From a checkpoint of a small segmentation model: 72500 training examples.
Rows from block 9 of a small segmentation model, named by matrix and row number. Rows with one number belong to one channel. Each number is 200 + 30 x the weight over its row's rms, rounded and kept within 0 to 999. All counts start at 0. After the name is the row's rms in percent of the matrix's.
After each channel's rows are labels from the 100 images, of 14848, where the channel reaches its highest value: "top examples" is what is common among them; "peak on" is the class under the peak. Only what is clearly more common there than usual is listed. The data: Sentinel-2 satellite tiles (TerraMesh).
# convs0: first 3x3 conv (model.decb.0.1.convs.0.weight, 128x128x3x3, standardized in use, each kernel summed), inputs 64-127
# convs1: second 3x3 conv (model.decb.0.1.convs.1.weight, 128x128x3x3, standardized in use, transposed, each kernel summed), outputs 64-127

convs0.83,098,207,226,191,187,203,211,201,201,169,223,218,244,221,168,225,169,257,219,197,203,215,249,210,230,228,118,175,165,200,198,169,199,198,185,194,229,169,235,182,180,210,206,220,222,190,177,176,223,265,213,220,173,197,261,138,197,260,202,246,257,228,162,230,181
convs1.83,127,248,208,186,197,187,232,197,200,212,159,277,182,214,208,216,185,169,189,142,192,244,190,184,179,201,214,174,299,179,211,212,182,225,214,225,208,219,202,138,193,234,202,212,199,201,183,204,271,161,184,211,250,171,207,193,191,248,203,197,182,172,228,191,213
top examples: bare ground; snow or ice; main land cover: snow or ice
peak on: snow or ice

convs0.123,127,223,234,208,202,196,204,234,214,218,238,224,256,226,213,248,182,241,208,231,201,218,235,231,216,225,161,202,193,238,206,246,219,228,197,187,208,232,240,201,223,190,200,240,253,219,182,161,203,253,219,232,177,195,231,169,198,253,202,261,241,237,160,229,186
convs1.123,180,214,227,204,196,178,226,198,191,184,205,279,201,221,179,202,175,193,195,166,176,250,213,199,213,207,199,191,268,145,207,225,220,213,276,248,217,240,209,156,223,223,199,189,193,190,192,198,260,207,203,197,271,219,194,190,183,230,213,154,222,188,224,217,203
top examples: bare ground; main land cover: rangeland; main land cover: bare ground
peak on: rangeland; bare ground

convs0.15,122,242,226,224,179,198,191,200,222,174,203,193,214,197,168,223,216,210,165,228,189,243,206,212,229,198,207,200,179,233,239,207,221,250,186,204,218,177,227,278,232,231,197,158,176,296,230,175,235,211,184,253,203,200,179,224,196,220,223,222,225,205,217,192,218
convs1.15,082,182,158,271,142,229,211,209,226,209,201,177,196,186,220,204,237,222,176,219,208,163,210,195,204,197,143,175,160,149,237,206,190,164,188,167,220,156,211,208,169,183,212,187,192,221,194,135,208,193,143,184,181,205,202,195,184,168,259,211,171,220,194,168,137
top examples: bare ground; main land cover: rangeland
peak on: rangeland

convs0.53,111,253,242,210,200,191,212,245,195,234,183,209,182,176,239,229,171,192,194,251,174,224,199,177,212,194,198,213,139,190,198,229,179,254,177,197,206,232,237,264,238,249,231,181,223,264,204,203,200,197,254,254,189,217,214,174,178,243,225,219,182,221,178,159,203
convs1.53,086,174,252,218,132,239,205,215,197,200,245,212,256,232,196,186,173,252,265,193,166,198,255,173,266,235,188,216,182,211,208,177,175,203,189,242,175,151,137,187,181,203,201,147,139,213,180,178,169,207,146,201,191,211,173,185,185,147,188,229,239,180,190,152,232
top examples: snow or ice; main land cover: snow or ice
peak on: snow or ice

convs0.4,125,249,215,218,179,206,174,201,205,180,197,197,194,191,174,225,211,200,166,210,189,233,198,227,222,194,203,170,170,241,218,210,210,271,191,199,202,225,234,264,240,233,200,165,186,288,218,186,228,201,178,264,204,197,181,227,194,230,216,213,208,209,219,201,193
convs1.4,074,212,152,268,150,234,230,193,215,223,195,185,178,183,215,221,242,204,168,176,208,161,199,204,179,196,153,164,169,158,237,211,196,169,163,176,238,170,226,206,175,193,221,178,176,231,214,135,225,196,133,204,187,193,218,193,179,169,257,217,184,221,198,171,137
top examples: main land cover: rangeland
peak on: rangeland

convs0.67,105,212,204,222,225,175,154,219,161,209,213,209,196,212,185,237,169,230,264,210,201,211,229,270,224,211,154,162,193,187,288,210,212,166,250,134,162,224,164,192,204,119,219,207,201,174,94,202,152,204,234,206,175,201,227,119,198,199,219,198,204,253,165,219,230
convs1.67,103,190,207,93,187,218,194,188,178,176,208,180,205,180,203,203,216,198,220,185,214,196,204,186,214,169,257,191,174,275,139,186,195,173,176,219,248,165,218,189,194,253,212,197,183,184,205,294,248,193,208,167,215,216,177,232,231,179,133,226,177,225,234,181,233
top examples: snow or ice; main land cover: snow or ice
peak on: snow or ice

convs0.44,120,223,217,223,217,193,185,260,176,213,236,252,224,229,200,262,182,246,157,246,199,217,220,244,230,225,170,208,242,257,157,247,250,231,200,191,207,235,238,233,241,219,221,186,207,170,221,167,179,239,239,223,203,241,230,175,176,224,223,231,219,221,184,230,202
convs1.44,132,188,197,200,228,209,187,196,171,248,166,212,186,195,251,274,187,166,209,201,181,206,166,252,169,183,222,153,224,192,211,249,238,161,265,155,187,191,192,205,170,226,185,214,198,172,143,189,202,161,221,207,201,192,246,200,183,228,206,144,168,248,243,233,171
top examples: bare ground; main land cover: rangeland; main land cover: bare ground
peak on: rangeland; bare ground

convs0.121,112,221,225,213,148,192,169,215,218,190,217,221,217,238,193,228,206,251,191,224,202,242,259,199,243,247,175,211,221,285,213,250,248,223,216,212,229,179,228,213,234,203,182,218,228,222,209,150,227,237,197,228,176,189,247,243,187,258,218,223,233,200,176,223,180
convs1.121,197,206,215,204,200,184,229,201,186,188,196,273,195,211,187,201,185,187,203,161,189,242,210,205,208,201,198,193,261,145,201,216,227,204,274,243,232,240,223,159,223,214,206,193,194,186,190,199,272,196,208,196,283,224,190,193,194,232,210,155,211,191,238,222,202
top examples: bare ground; main land cover: rangeland
peak on: rangeland; bare ground

convs0.36,121,221,223,226,177,192,169,258,188,218,217,230,191,219,205,228,192,260,159,241,184,227,238,207,245,232,165,212,256,269,157,229,247,257,197,199,218,252,248,222,266,224,217,185,202,195,233,164,184,233,236,224,187,248,223,205,167,208,233,250,207,203,172,219,211
convs1.36,169,178,199,187,211,210,181,182,175,205,171,198,176,197,241,245,217,178,175,193,188,205,184,207,187,190,234,165,206,193,196,231,217,159,256,172,220,195,227,208,174,224,185,193,166,170,146,205,255,166,213,181,238,210,245,242,194,221,207,145,167,189,281,220,207
top examples: bare ground; main land cover: rangeland; main land cover: bare ground
peak on: rangeland; bare ground

convs0.12,124,242,224,231,175,171,186,206,238,183,201,189,206,208,173,197,210,238,183,239,202,228,232,225,228,232,217,231,137,285,259,213,194,252,228,177,162,203,194,226,247,168,234,170,182,190,130,190,166,226,204,242,209,203,200,232,193,236,216,212,227,207,196,207,202
convs1.12,111,216,181,228,144,189,241,220,285,220,216,160,222,190,219,138,247,181,165,199,215,152,187,116,160,184,170,254,179,198,223,164,150,228,179,190,207,189,206,216,187,194,195,215,216,239,239,181,225,186,141,198,204,192,229,231,209,210,239,206,202,170,197,151,201
top examples: main land cover: rangeland
peak on: rangeland

convs0.72,103,216,204,215,225,175,160,219,164,207,209,209,191,208,182,237,166,227,263,207,203,212,228,277,226,209,155,164,192,185,288,210,216,174,263,140,164,228,162,188,202,121,223,206,200,177,91,201,146,204,237,205,186,205,231,121,199,198,216,200,202,260,172,225,233
convs1.72,097,188,206,84,186,211,187,209,180,180,201,179,195,185,199,208,216,198,207,187,215,201,201,186,214,178,260,190,168,267,138,189,194,170,176,212,242,163,212,189,190,256,217,196,179,184,206,303,246,190,206,172,212,217,174,229,233,176,132,224,172,217,229,179,236
top examples: snow or ice; main land cover: snow or ice
peak on: snow or ice

convs0.69,090,233,202,205,223,179,194,192,154,222,193,189,205,192,193,214,171,180,247,200,208,223,217,280,208,204,182,171,193,112,249,228,200,196,233,232,188,257,171,140,205,143,201,164,219,141,159,197,185,188,244,195,202,219,238,107,207,158,244,161,169,242,160,189,283
convs1.69,085,225,218,93,216,220,195,202,166,219,207,192,195,166,203,235,200,170,195,221,212,219,168,198,188,178,270,177,180,238,129,240,194,190,191,196,230,187,221,213,195,256,185,200,196,200,210,313,214,214,216,213,194,201,200,219,225,221,143,201,210,182,221,192,247
top examples: bare ground; main land cover: bare ground
peak on: bare ground

convs0.65,122,229,219,209,172,202,220,223,207,246,214,194,188,207,239,200,155,253,150,282,185,226,243,190,246,253,179,239,220,178,194,243,244,239,206,186,226,191,247,233,205,250,249,200,241,193,223,157,189,256,195,226,190,227,249,144,178,217,208,243,236,196,188,235,237
convs1.65,218,181,228,193,247,206,146,205,153,178,209,225,189,202,186,245,198,229,180,198,184,220,223,231,239,222,225,180,239,149,183,276,247,153,287,204,220,201,202,208,205,194,219,203,219,153,172,216,227,220,256,209,236,221,223,224,197,190,195,179,221,199,278,268,217
top examples: bare ground; main land cover: bare ground
peak on: bare ground

convs0.18,083,220,241,214,133,189,160,208,160,184,208,201,188,179,210,212,212,228,173,224,189,279,230,221,257,218,184,202,206,160,215,200,256,205,194,178,210,230,231,218,214,252,182,175,230,224,265,197,252,219,178,237,161,190,197,232,170,243,228,188,240,176,170,190,220
convs1.18,084,182,175,225,177,200,171,218,217,184,202,153,202,196,230,186,178,223,219,217,215,171,189,216,196,209,168,185,161,202,221,139,173,212,203,161,142,210,201,191,224,136,255,177,214,205,159,183,162,216,190,142,164,168,199,151,193,208,219,270,177,169,152,205,161
top examples: snow or ice; main land cover: snow or ice
peak on: snow or ice

convs0.68,088,238,201,207,226,173,195,192,167,224,189,187,201,188,198,209,169,180,247,206,208,227,221,285,211,207,172,177,190,124,245,234,201,208,239,220,194,256,176,143,208,142,210,172,222,150,157,198,183,190,247,198,198,219,235,96,209,159,240,165,170,249,159,189,281
convs1.68,083,216,217,102,224,230,189,221,171,221,204,178,195,171,214,238,208,168,197,227,218,226,166,203,194,178,267,176,165,243,128,247,196,190,193,200,233,188,206,214,188,244,188,204,203,186,203,307,209,211,220,212,199,203,205,223,228,228,143,192,208,191,214,190,241
top examples: bare ground; main land cover: bare ground
peak on: bare ground

convs0.11,122,238,221,219,178,197,187,197,221,172,204,193,213,194,169,227,217,210,167,224,188,239,205,212,233,196,206,195,174,226,232,210,220,246,194,196,218,178,224,284,228,230,198,152,176,298,226,178,234,210,184,246,198,198,184,228,197,216,220,225,224,206,213,189,215
convs1.11,089,191,159,269,143,228,210,202,223,213,204,175,201,191,225,213,234,225,174,211,212,162,212,203,202,195,139,170,166,146,235,201,191,162,192,159,209,152,204,210,168,171,211,176,194,232,196,139,207,194,139,178,175,195,211,199,187,165,270,214,170,218,190,174,138
top examples: bare ground; main land cover: rangeland; main land cover: bare ground
peak on: rangeland; bare ground

convs0.45,094,255,230,199,201,204,202,201,196,173,204,181,214,230,182,239,196,198,211,195,156,206,212,231,214,221,184,141,140,165,235,211,173,257,285,223,177,256,182,203,211,212,217,190,256,166,141,203,147,201,232,234,196,164,206,175,190,182,241,220,200,241,203,198,264
convs1.45,089,238,264,183,124,183,219,242,217,233,208,211,187,217,209,200,188,186,143,207,186,229,181,184,183,210,212,231,219,132,167,189,180,240,199,217,120,198,155,182,213,215,193,223,232,228,198,240,115,223,156,210,172,171,155,217,209,193,224,164,218,156,163,197,239
top examples: main land cover: water
peak on: water

convs0.85,080,219,229,183,218,168,154,212,196,161,192,210,222,212,189,235,181,199,224,239,192,220,196,227,200,182,227,163,217,212,291,228,205,256,134,269,241,243,215,167,186,293,186,215,214,193,200,197,234,183,221,224,222,225,212,199,198,191,197,187,174,251,225,235,246
convs1.85,102,190,190,183,230,238,183,236,218,204,173,246,196,203,196,191,214,178,125,199,223,257,173,212,198,203,174,164,221,234,186,237,234,206,208,232,172,195,171,182,185,238,226,241,295,188,210,216,217,173,230,192,220,194,185,189,221,232,214,250,195,212,204,227,171
top examples: main land cover: water
peak on: water

convs0.52,122,235,234,225,165,210,154,224,190,194,230,222,196,225,194,225,200,244,187,234,197,251,231,250,239,234,169,176,211,225,200,265,245,267,211,216,203,238,236,240,238,224,208,177,210,218,208,172,209,252,224,231,185,220,254,193,186,227,225,241,245,209,173,180,212
convs1.52,113,193,213,208,203,201,187,215,178,244,196,155,224,184,252,266,215,196,213,209,196,157,189,232,175,179,235,185,201,157,196,221,224,162,232,160,190,167,191,240,173,174,161,203,194,186,173,195,185,187,199,214,194,181,251,230,202,186,200,122,213,238,232,235,191
top examples: bare ground; main land cover: rangeland; main land cover: bare ground
peak on: rangeland; bare ground

convs0.64,084,237,201,206,215,171,198,193,155,229,184,190,199,196,208,211,165,179,244,203,204,228,217,283,208,210,179,177,194,101,236,236,207,199,239,237,191,263,180,142,221,148,210,158,228,142,175,193,179,191,245,204,200,215,243,108,207,154,242,164,173,239,166,193,248
convs1.64,084,221,220,98,220,210,195,200,164,209,211,191,193,173,198,239,205,176,174,225,214,212,174,192,190,197,267,179,183,228,140,247,193,186,195,188,231,201,227,227,204,246,188,215,203,198,202,307,217,217,215,218,196,208,215,223,221,222,144,198,210,163,221,192,251
top examples: bare ground; main land cover: bare ground
peak on: bare ground

convs0.97,088,217,214,222,179,206,186,232,160,215,184,232,212,198,202,207,222,211,199,226,195,248,232,228,216,234,160,175,193,201,235,261,235,199,228,184,206,208,248,288,213,220,229,257,274,214,258,198,188,212,210,220,176,203,228,174,196,213,222,213,232,209,174,202,188
convs1.97,091,203,179,219,177,178,251,187,226,198,236,185,226,196,179,177,214,219,190,235,219,126,236,172,191,203,203,263,220,201,217,159,203,209,196,153,209,231,222,279,232,155,204,174,193,255,245,192,177,232,177,249,185,225,227,214,215,161,202,155,233,163,200,203,202
top examples: snow or ice; main land cover: snow or ice
peak on: snow or ice