A small segmentation model, trained from scratch: 3.94M parameters, 48-pixel images.
Rows from block 5 of a small segmentation model, named by matrix and row number. Rows with one number belong to one channel. Each number is 200 + 30 x the weight over its row's rms, rounded and kept within 0 to 999. All counts start at 0.
After each channel's rows are labels from the 100 images, of 14848, where the channel reaches its highest value: "strongest on" is what is common among them. Only what is clearly more common there than usual is listed. The data: Sentinel-2 satellite tiles (TerraMesh).
# convs0: first 3x3 conv (model.mid.0.convs.0.weight, 192x192x3x3, standardized in use, each kernel summed), inputs 0-191
# convs1: second 3x3 conv (model.mid.0.convs.1.weight, 192x192x3x3, standardized in use, transposed, each kernel summed), outputs 0-191

convs0.156,253,218,222,237,186,216,214,209,214,271,247,205,235,279,240,221,224,217,189,205,214,243,198,196,175,191,200,234,212,219,197,194,243,193,175,191,240,211,249,198,182,214,224,220,144,228,191,215,252,175,213,231,214,268,232,186,178,192,154,168,165,212,170,181,162,211,239,199,214,205,234,181,254,192,204,262,226,227,169,222,212,201,129,171,197,232,226,238,214,218,231,223,224,229,249,166,194,166,232,228,207,223,211,192,227,224,190,232,206,220,196,224,207,182,238,205,205,205,217,165,236,222,195,217,244,179,222,216,226,183,156,211,159,198,197,261,165,194,171,217,171,179,170,192,130,120,179,184,200,172,197,170,192,140,192,209,206,152,169,176,160,172,176,203,147,192,195,175,170,215,175,147,200,147,191,114,154,204,182,155,226,226,169,216,187,135,196,196,217,167,189,187
convs1.156,153,194,182,191,191,158,197,202,206,165,142,204,187,132,210,169,192,211,175,173,212,174,181,207,207,198,215,212,193,195,189,205,210,219,221,206,217,192,200,204,214,191,228,185,254,198,204,215,216,236,229,238,227,221,219,227,248,215,221,218,216,232,244,218,220,206,216,255,224,230,210,191,186,237,171,197,172,246,250,178,238,226,234,220,203,223,228,168,217,196,198,160,195,161,192,219,197,249,182,196,210,222,192,189,173,181,196,149,233,193,251,249,164,221,211,214,214,228,206,251,180,191,222,187,172,290,123,141,185,214,218,192,227,181,217,145,222,202,235,219,223,220,219,229,236,246,160,173,175,259,178,255,193,244,174,100,121,221,220,160,246,224,238,166,231,225,197,209,149,178,216,249,212,266,159,240,232,205,194,228,198,203,204,169,193,254,207,166,224,230,211,201
strongest on: bare ground; main land cover: rangeland; main land cover: bare ground

convs0.23,191,176,203,224,197,121,145,146,214,178,201,183,196,151,169,163,123,141,176,134,155,185,225,156,202,225,181,235,200,204,207,206,221,201,201,235,160,201,215,166,224,175,171,208,187,217,221,201,186,186,254,184,224,198,171,192,209,233,221,217,240,217,235,221,232,190,194,172,202,167,206,209,186,171,154,222,189,189,196,189,197,194,179,232,187,194,187,195,191,179,192,166,208,207,202,198,224,172,205,255,190,215,214,237,183,196,231,202,242,194,151,218,204,152,212,195,186,206,189,190,235,240,176,190,239,185,272,250,185,201,242,211,229,214,186,202,234,191,207,221,162,244,187,216,215,242,238,240,242,221,272,161,269,235,228,289,260,221,232,241,237,224,172,195,226,175,167,178,194,203,210,206,207,197,249,205,261,196,164,239,184,176,216,241,224,211,251,173,225,209,228,287
convs1.23,195,212,183,153,190,183,209,236,171,201,168,215,185,178,224,206,188,208,205,200,219,194,181,229,244,189,219,258,223,206,221,208,273,248,224,194,233,244,256,231,213,197,208,192,244,211,187,228,233,279,272,234,265,254,240,213,229,224,192,219,186,260,234,196,189,238,234,266,245,232,245,227,218,220,216,238,187,222,213,220,248,218,226,201,236,257,238,163,235,187,187,182,173,156,172,199,194,234,201,177,226,207,202,185,185,178,187,168,231,206,240,251,142,229,196,193,217,215,218,235,149,177,246,206,173,250,130,125,202,210,209,218,197,173,243,204,215,196,195,226,244,229,231,254,204,198,177,180,187,231,189,253,183,200,186,158,152,209,198,180,218,204,185,150,210,207,217,185,134,191,207,222,228,253,150,228,204,240,198,201,209,215,195,178,203,217,216,186,215,219,209,178
strongest on: main land cover: bare ground

convs0.79,182,181,187,226,205,120,152,173,237,157,183,186,203,153,173,155,101,169,173,138,163,165,245,179,232,225,201,200,210,195,211,191,210,198,215,230,151,195,189,165,224,160,177,191,176,228,234,199,177,185,259,188,201,186,191,205,229,208,219,217,235,185,225,228,228,220,188,173,218,190,237,218,149,194,151,185,196,162,216,178,170,220,198,236,205,171,159,165,200,217,204,192,210,179,200,234,222,194,193,236,183,191,215,222,184,193,224,200,262,195,153,201,213,139,172,171,180,196,178,197,238,247,174,183,202,195,252,242,202,200,226,210,240,194,213,175,245,172,222,210,164,245,180,243,213,242,228,228,230,207,242,176,231,231,206,258,236,236,229,236,244,210,166,181,220,150,170,194,213,210,198,209,198,199,242,253,270,206,180,246,187,156,220,239,228,208,247,171,177,219,223,288
convs1.79,190,191,187,139,173,186,194,231,157,188,170,202,169,170,213,200,154,199,219,198,216,200,156,202,244,189,212,251,233,194,213,216,273,233,224,195,229,224,250,246,222,181,201,179,251,205,175,233,242,269,269,239,242,263,242,205,197,216,190,218,186,251,232,183,185,244,241,254,242,238,246,250,202,213,222,229,184,205,205,206,231,221,212,207,237,259,252,154,207,190,184,191,165,149,167,201,186,215,207,175,216,199,198,188,201,193,184,183,231,212,242,235,169,241,195,166,224,205,211,241,161,184,259,221,166,238,145,129,209,215,208,205,197,157,229,206,220,191,188,233,261,234,247,264,218,188,183,176,184,233,177,242,196,197,187,173,156,215,215,171,209,203,187,163,218,198,226,181,181,186,216,217,219,268,155,221,203,236,223,218,223,230,229,172,210,233,221,200,216,231,207,180
strongest on: main land cover: bare ground

convs0.187,217,220,225,270,202,206,202,192,231,231,235,187,239,236,214,199,215,194,155,215,216,198,236,192,190,202,204,189,218,222,221,215,214,175,220,200,157,197,187,212,196,209,237,229,125,241,203,197,199,152,218,227,201,208,209,222,189,224,205,195,213,177,182,231,220,187,189,180,196,198,216,218,203,191,208,199,214,184,221,186,199,216,183,196,180,173,165,227,190,226,257,205,266,221,273,215,222,213,223,239,211,197,225,217,205,197,199,218,231,213,208,180,208,155,197,190,212,222,196,154,294,288,193,231,280,184,259,250,251,181,172,206,212,207,178,265,209,134,241,258,125,202,143,210,171,156,195,199,207,142,205,125,177,186,212,221,236,190,200,186,161,173,206,210,165,179,236,200,219,177,172,193,137,156,228,161,207,169,182,176,230,209,166,188,170,137,202,214,186,191,127,229
convs1.187,176,196,185,184,195,179,199,220,196,188,158,219,191,156,214,183,189,218,180,195,211,185,174,217,215,205,204,227,219,192,209,215,238,227,223,212,214,196,220,230,216,192,226,187,260,208,193,216,209,266,242,241,248,224,225,228,248,223,218,226,214,246,240,221,209,224,210,270,218,226,222,207,214,237,193,224,178,244,245,198,253,229,228,219,222,253,240,170,225,202,197,158,190,164,190,218,206,255,197,197,213,220,205,195,190,193,201,161,236,184,254,256,167,231,206,198,227,222,204,273,181,189,241,190,177,286,106,124,192,222,216,203,231,178,236,174,220,204,223,228,237,232,232,227,218,226,169,175,177,249,187,274,188,216,175,127,128,211,216,167,236,214,221,161,211,219,204,193,120,182,210,227,207,253,159,242,230,218,202,213,200,214,197,175,197,230,194,165,225,212,201,200
strongest on: bare ground; main land cover: bare ground

convs0.135,167,191,177,202,190,128,186,176,207,176,196,178,155,137,165,146,169,161,173,149,168,155,217,166,232,221,193,190,183,202,201,220,204,179,189,226,161,227,173,173,199,207,175,214,183,206,244,234,174,142,254,215,195,168,174,183,198,241,203,208,228,192,247,240,219,164,186,141,204,181,206,202,185,208,181,209,184,155,204,186,168,212,217,225,207,190,183,179,184,177,195,179,211,200,213,219,215,177,194,247,210,207,190,206,202,200,238,217,278,219,159,182,227,129,194,208,176,236,215,216,249,261,180,191,221,186,238,234,179,190,230,205,247,208,177,187,246,183,255,253,176,235,166,194,192,241,224,227,197,224,222,177,251,225,166,251,238,197,238,221,260,209,187,209,229,183,170,206,206,197,226,225,156,197,234,206,268,170,156,259,184,208,198,225,211,215,269,167,225,219,219,301
convs1.135,203,226,186,193,199,187,223,227,188,209,179,225,206,179,226,205,192,208,204,202,229,200,190,221,227,204,196,248,226,208,218,209,269,244,223,207,210,216,240,236,213,197,209,193,245,206,193,248,212,288,259,224,278,229,225,226,257,234,212,235,204,262,240,217,209,230,212,270,216,220,226,223,221,240,210,233,187,225,231,227,246,227,221,215,232,271,252,165,243,206,203,181,189,162,189,218,206,255,208,193,233,194,207,200,194,192,202,168,222,194,236,249,148,231,197,191,224,201,223,252,185,192,246,206,186,272,115,134,211,223,212,212,230,175,252,198,209,208,207,215,246,237,233,230,192,195,187,175,178,231,182,261,171,187,179,127,145,202,177,189,218,213,194,178,197,209,202,188,118,184,198,213,206,236,141,231,216,231,202,192,200,206,191,177,213,208,200,155,222,193,192,191
strongest on: main land cover: bare ground

convs0.93,171,191,203,223,206,140,169,176,227,169,204,184,187,138,172,149,139,154,177,154,180,162,228,162,232,222,168,214,190,214,190,206,221,193,205,228,162,221,197,162,221,191,155,211,199,209,233,223,187,163,262,207,208,196,183,166,223,242,203,216,231,206,238,228,214,197,187,148,199,174,228,206,171,202,176,199,190,181,203,186,170,183,201,225,215,184,181,188,190,156,169,176,194,204,182,198,218,181,181,242,207,215,187,210,192,199,229,209,266,207,144,207,222,138,195,181,169,213,202,194,235,251,183,185,218,178,250,243,178,183,228,206,251,202,190,185,242,180,237,244,169,247,178,187,196,238,233,230,212,222,249,180,262,223,198,274,249,200,226,242,244,210,167,196,226,182,167,174,175,186,235,214,185,197,250,223,276,198,158,244,164,189,208,228,228,219,260,146,222,207,232,304
convs1.93,199,222,186,182,201,190,223,232,178,206,174,223,196,181,228,203,185,205,208,201,228,197,181,214,243,201,207,249,224,207,223,206,272,242,223,201,217,235,248,233,213,194,210,192,240,207,187,250,222,285,265,225,275,244,236,220,241,226,207,230,200,258,240,203,205,237,225,272,228,228,235,225,222,230,209,236,190,220,223,228,236,225,221,210,236,264,253,164,238,203,200,190,182,159,184,214,205,233,200,184,231,195,205,197,185,187,197,168,226,199,236,247,145,225,190,195,223,203,222,247,166,180,248,214,183,262,124,132,213,223,216,214,210,180,249,199,209,208,189,219,249,238,233,248,200,195,189,179,182,232,185,256,167,189,181,148,149,208,165,191,218,209,184,159,208,207,209,188,123,191,200,217,207,249,126,226,198,230,196,197,203,210,193,179,215,219,199,159,224,195,194,175
strongest on: main land cover: bare ground

convs0.105,248,245,225,226,206,230,220,232,212,261,254,235,228,275,239,232,215,245,224,221,214,246,208,233,189,175,211,236,186,216,175,168,229,218,174,170,264,229,265,187,158,218,260,224,147,217,181,203,248,200,213,245,229,238,228,185,202,204,174,152,183,221,185,187,187,224,236,212,223,233,220,182,275,201,194,266,232,195,193,229,180,201,176,171,178,226,222,233,221,213,233,217,218,236,239,183,168,181,206,199,208,221,188,163,213,195,194,192,220,198,153,222,168,188,225,208,171,199,207,180,235,212,166,196,238,201,196,181,217,196,169,224,177,180,196,239,171,207,179,215,160,218,179,232,140,159,166,179,200,183,197,155,167,154,176,202,186,165,173,174,172,164,177,180,156,193,149,158,142,236,146,166,200,175,174,147,202,197,182,152,192,225,158,231,178,165,198,159,212,131,171,212
convs1.105,142,184,195,164,177,164,177,177,191,149,151,179,162,121,187,160,184,199,201,167,203,173,159,186,197,175,224,196,167,195,170,189,191,207,205,186,219,193,181,194,207,196,224,196,239,188,218,194,220,203,250,245,205,221,223,189,207,190,197,185,199,215,221,189,205,216,222,224,230,239,205,166,158,220,155,174,145,236,231,152,225,206,205,193,200,195,201,164,183,173,181,162,185,159,183,187,179,216,156,191,193,219,175,180,157,178,170,127,240,190,256,238,145,210,196,215,212,229,198,219,163,171,206,180,171,253,136,138,173,183,202,188,208,198,198,141,204,189,225,222,236,228,207,239,258,246,170,188,179,257,175,253,191,246,183,142,147,245,203,173,249,205,232,155,251,210,200,202,157,184,233,246,201,268,193,225,226,203,180,243,211,213,212,173,187,269,206,156,210,266,216,200
strongest on: main land cover: bare ground

convs0.25,229,197,251,233,209,201,170,191,216,221,236,205,217,208,206,207,113,177,226,201,184,237,234,189,222,195,191,244,173,240,175,199,240,214,178,198,241,227,248,170,189,198,218,242,150,206,199,212,254,191,246,236,225,268,239,146,217,218,159,166,185,216,223,189,169,246,229,161,225,207,262,190,185,201,186,225,178,202,191,193,179,215,189,209,200,208,186,245,203,188,214,166,213,250,221,165,210,185,216,232,203,247,206,202,202,180,213,211,258,200,152,213,203,162,199,206,178,193,200,175,224,220,194,202,245,176,256,247,195,173,211,224,194,200,206,222,200,182,151,239,164,251,172,235,177,197,209,234,254,191,256,175,209,159,235,279,235,175,188,228,200,176,136,170,207,166,157,146,133,229,171,153,215,188,220,193,224,229,155,226,160,207,193,266,220,205,199,150,208,144,210,235
convs1.25,183,193,167,150,181,181,204,205,178,186,156,184,175,160,212,184,177,198,217,189,202,182,173,209,224,178,214,238,190,181,204,195,230,238,209,182,213,221,222,226,202,185,219,184,237,200,193,212,235,270,273,241,246,228,234,207,233,217,200,207,197,237,230,190,202,216,235,276,233,232,221,214,185,217,200,212,180,233,225,208,249,220,225,202,224,248,240,147,229,189,191,179,185,137,186,199,189,221,187,184,204,201,200,186,165,175,186,152,238,195,252,255,145,216,187,192,223,215,204,255,164,182,232,197,163,258,109,119,201,215,214,189,205,174,212,179,207,209,193,226,252,236,222,267,219,222,173,170,175,244,174,261,163,215,174,147,140,219,189,175,236,207,206,166,215,206,207,196,118,181,213,225,202,265,127,225,221,206,192,214,207,216,198,173,209,228,188,153,220,218,199,187
strongest on: bare ground; main land cover: rangeland